{"model": "image classifier", "crop_scale_min": 0.5, "drop_path": 0.2, "kernel_size": 3, "avg_pool_shortcut": false, "mixing": "cutmix", "beta1": 0.9, "eps": 1e-08, "one_sided": false, "lr_schedule": "wsd", "warmup_steps": 630}
Rows from block 5, named by matrix and row number. Rows with one number belong to one channel. Each number is 500 + 50 x the weight over its row's rms, rounded and kept within 0 to 999. All counts start at 0. Numbers have three digits each. After the name is the row's rms in percent of the matrix's.
# convs0: first 3x3 conv (model.blocks.5.convs.0.weight, 192x192x3x3), inputs 184-191, a 3x3 kernel for each
# convs1: second 3x3 conv (model.blocks.5.convs.1.weight, 192x192x3x3, transposed), outputs 184-191, a 3x3 kernel for each
convs0.91 099:509495474513488479475411472491512460530440548536506520548513484444464521436426597424468558525497424533478464513468515440538571443411544558420498523453530416460493526441537465511474429515458489534513463485492384496506
convs1.91 101:557551540516480491492534547474536425418564513582387527563500541508510457498486579539423464489529509565538445557484497524487480541504506455443553498430536529532418481449491458546475512400431485560478458545515501529554
convs0.92 093:499466511469473491454513507508491585472531613433500495521506472368437460362524494552456468511535430460530514523565456408535469386455477544579536563541485455470470493527552493524378545519595487520477473538466473451512
convs1.92 093:426492505528490459489528529490540597500502477541570465461463466433516404417476490490517535504492516548547512544490504472526548395503483537489373423505505466454391506465498509493531475525542445457537576539455579536544
convs0.93 093:510540540491502508501525546486519392470397491539499480475409535543508526543506520505499481482387424442598472542512482442461436532491522485507495470581487433466441544569545504529481541395547467490424621596487455489566
convs1.93 100:450436428526420514502480544563530500494529472547501462542556465568502535476447587508492456657516455567490444548532510539573535495403558446516447542463472449434478546492376561518514496536461501499420514497514547424460
convs0.94 100:556410459567560460493533524468517443497524469565514506547517514547463576561534454569503448550571624571419452518485501536511471481464526511465504489537526509565544520533503540464495475544498508436493556640479550473467
convs1.94 099:546579507491531546517504456493518560573553476438444500521549504551579504485594535530442445491552578403553484566445497582613464457499476539500439513548450512516490504564464485493404490504511485533476485541501514550439
convs0.95 096:480533511601487501502490538578523420554477498541526495391544539433470547474428436475433475442438429598540541507461508440465446515429443557582523469445486515458469427573489441461504455600514506507518564499510485547509
convs1.95 095:448523544515546516492453563504540569547462438617544496552466561580490508454565579516552526491548524580464575394515488460568511550506548493600410529405461468468478443512586377473537569576507501466525531491471534661448
convs0.96 086:463425480542463495517509565552478424488506474531460465512460471517485482474521458474445534454481534523552544462453372486432483512488553451500520574472565457452439499486551546470562490547506506541519446461517491481526
convs1.96 086:520578482540443539534575464522557463421496530499550547517465432452501411499613551521482505483467427447386489395457552452501497415456446550492472496466445449548456501447413441527378486482515506577522504464529512549548
convs0.97 105:517594555551529519479421468549661522503511535531455533438510514462481530476571464469443468547453488563513407474609487365463497521504482493511497521551402500562462537405502462586582451499517500482550512521522525544538
convs1.97 102:472472587468450534587509586480502477540508510504451422494445446509541462564509441478542527541461498537521510525421433556550526593507449617475510539480688469633590474433479462486489478425534498412503502483555494512525
convs0.98 094:540459512468524526531526520449567546544387493476571512506520490484412521447499503445586486467584542427525499400392494465586494562487476474595548481493552476444436510577512512520414468483558562571494487538528482513466
convs1.98 100:441501451514406541465592520465538494553499516526513447434490428549431458536451508449478423467416428441605532488529510435447481498526488526521593475598496489532538457490531537537421450553450517410513410500418453458463
convs0.99 103:514501450487493452473387504565547430485521532452538598489455576476509465455473578555531410572542423494339454542446526539586417530519480536553548413513560374478580557477540443406467504456416536468443459499531483497452
convs1.99 101:590612563411463460482521519503483537375532596578459464498521484542628443439484468422550514496596474458446501529422509493440421404557515461456521437502524498531513580569552468397461467507456465476562497467527497534429
convs0.100 092:451512533463450437511497484440441558491543504471482500477411514496477478476570472457497489583580533502407568427417527537518440535483453442541519541467453519489490585536500566572536506499485544491496390465473454544482
convs1.100 094:477429526519466402447517440466516509495539542499485445409517464449550532454501523432487441490506515452485524505511551524385491513466469456540486491493394486532528453509440505511566544540550538432454476372451493468506
convs0.101 091:568470450548576679493516469530460436513576497568495519459427546506411498541461510443445609539461536529470537515475435469493473486493527512510550546465592528534530457520526498496513444438428555508492508399517404479467
convs1.101 094:511433506495527540537425489438550498482588544447541521571497543501530549424505622444409548458476385580566493488486532463501563433540604489505540490566532539604511561496548465554454522457532527417479490394509460453456
convs0.102 094:572484554450504493515444493585464467391449474519556447464558556521479474452449465476503527565454447449526464528438498573495486501510501434445489481577506512488476454468493504480463527509415518404501439408465502444453
convs1.102 096:473456443536456462542572559524533528486469491480652411497531470461540470528475563480453431500500406542478473500505507528432517565479483514472550531514427540456452479539533493477406503533505408487483506456503484501535
convs0.103 101:430469542498555491593528430550580528503494513459427579540567429498430494487474523519442421485542487450545368425500461426567613535550540477517576425394539527477606544490401513384476495529537471489501512480577494539523
convs1.103 103:495515545533551492526473503523455528517476521486547443598416570467416436460556511497577485489460471538531454630493557521538602472555516399591545532475462512516428446495531486568565509456544460457502451509491512566481
convs0.104 107:421544485537408498509495553513474498594506478433525591448429539441435595469482547504499485418543475553540488543457518471420550430504418509546417590451431501508407546452494513520515455433533477505466557454442504500549
convs1.104 104:514454566501537454486523581456434508502462519460495434534437498437540442456415463506510371494452511486500573515541493369567513394545577547417471439518572556495590451507542454530472436582535417485531439392508486491496
convs0.105 098:536502520429534530555477515545502534560485503456556530589525526577484500494541511527647481539486524535342562508521558504484555528490494532474534466462586491499484553539410478467619491541463484476519502541533509459500
convs1.105 098:507521485550560471543628574519543507517546503463539442481595587498419557503517470502504522424435472522545513481527511499533513463594503452425586527630484524503538486482539462499532454453424417515514504491579523548542
convs0.106 096:531525558561465498420436496389571509526543594578518542594515496454485436518478542511577486540474471463509524498480484451571569464470521531538566468521483593468497450520482433525469547593594509502401471452519467536453
convs1.106 099:497518399508465521503553557472515568459505561482604526545538564459495444543491423574445487510449442496559531457489555548549576474637542421364563497421478450457615408466521510455562549498458531495482511449491481423527
convs0.107 100:453497494526540453554493542305436553547525443529541421464477438476411455519505417485537512466599665503504491567493515598560427546563500419445468402450414528454442463544513437519528486480487454464368480469485424543484
convs1.107 101:401511520510464497507537506492496475422491534467541482539494515547350382419532521515445558481510587560531472607482567487521499501495466512594464507482485554537542518458425549436522511527446564492423567450527461460491
convs0.108 097:488496477392536520491543613501524458500431592441500498405477491471408475498560581498651506550465519500520464498407536500515529493464464507509462510415504510483501539619412473511563508454508495397580442444385533522548
convs1.108 095:507511489574489582456459569578499489492480471504547428483514539615548492507570437496432479527574468509455515556591505458558486485485524496458585519475530421519496496563524495513514501554574423469545420421430476454549
convs0.109 096:428451479484469588521523457520560488488547533444497533527498486354510495519492501520491465461454487541537537523400455454451554562582510546511476515576465595489426500448486453530429467482596525450496532529478559545446
convs1.109 096:472529480587499507542468536535494487460476624544455531539516498490408528579459459574532473477538447568543448496480499521540388422413438502493466518436510432508478524517474490443472468416442560524537551475475494486424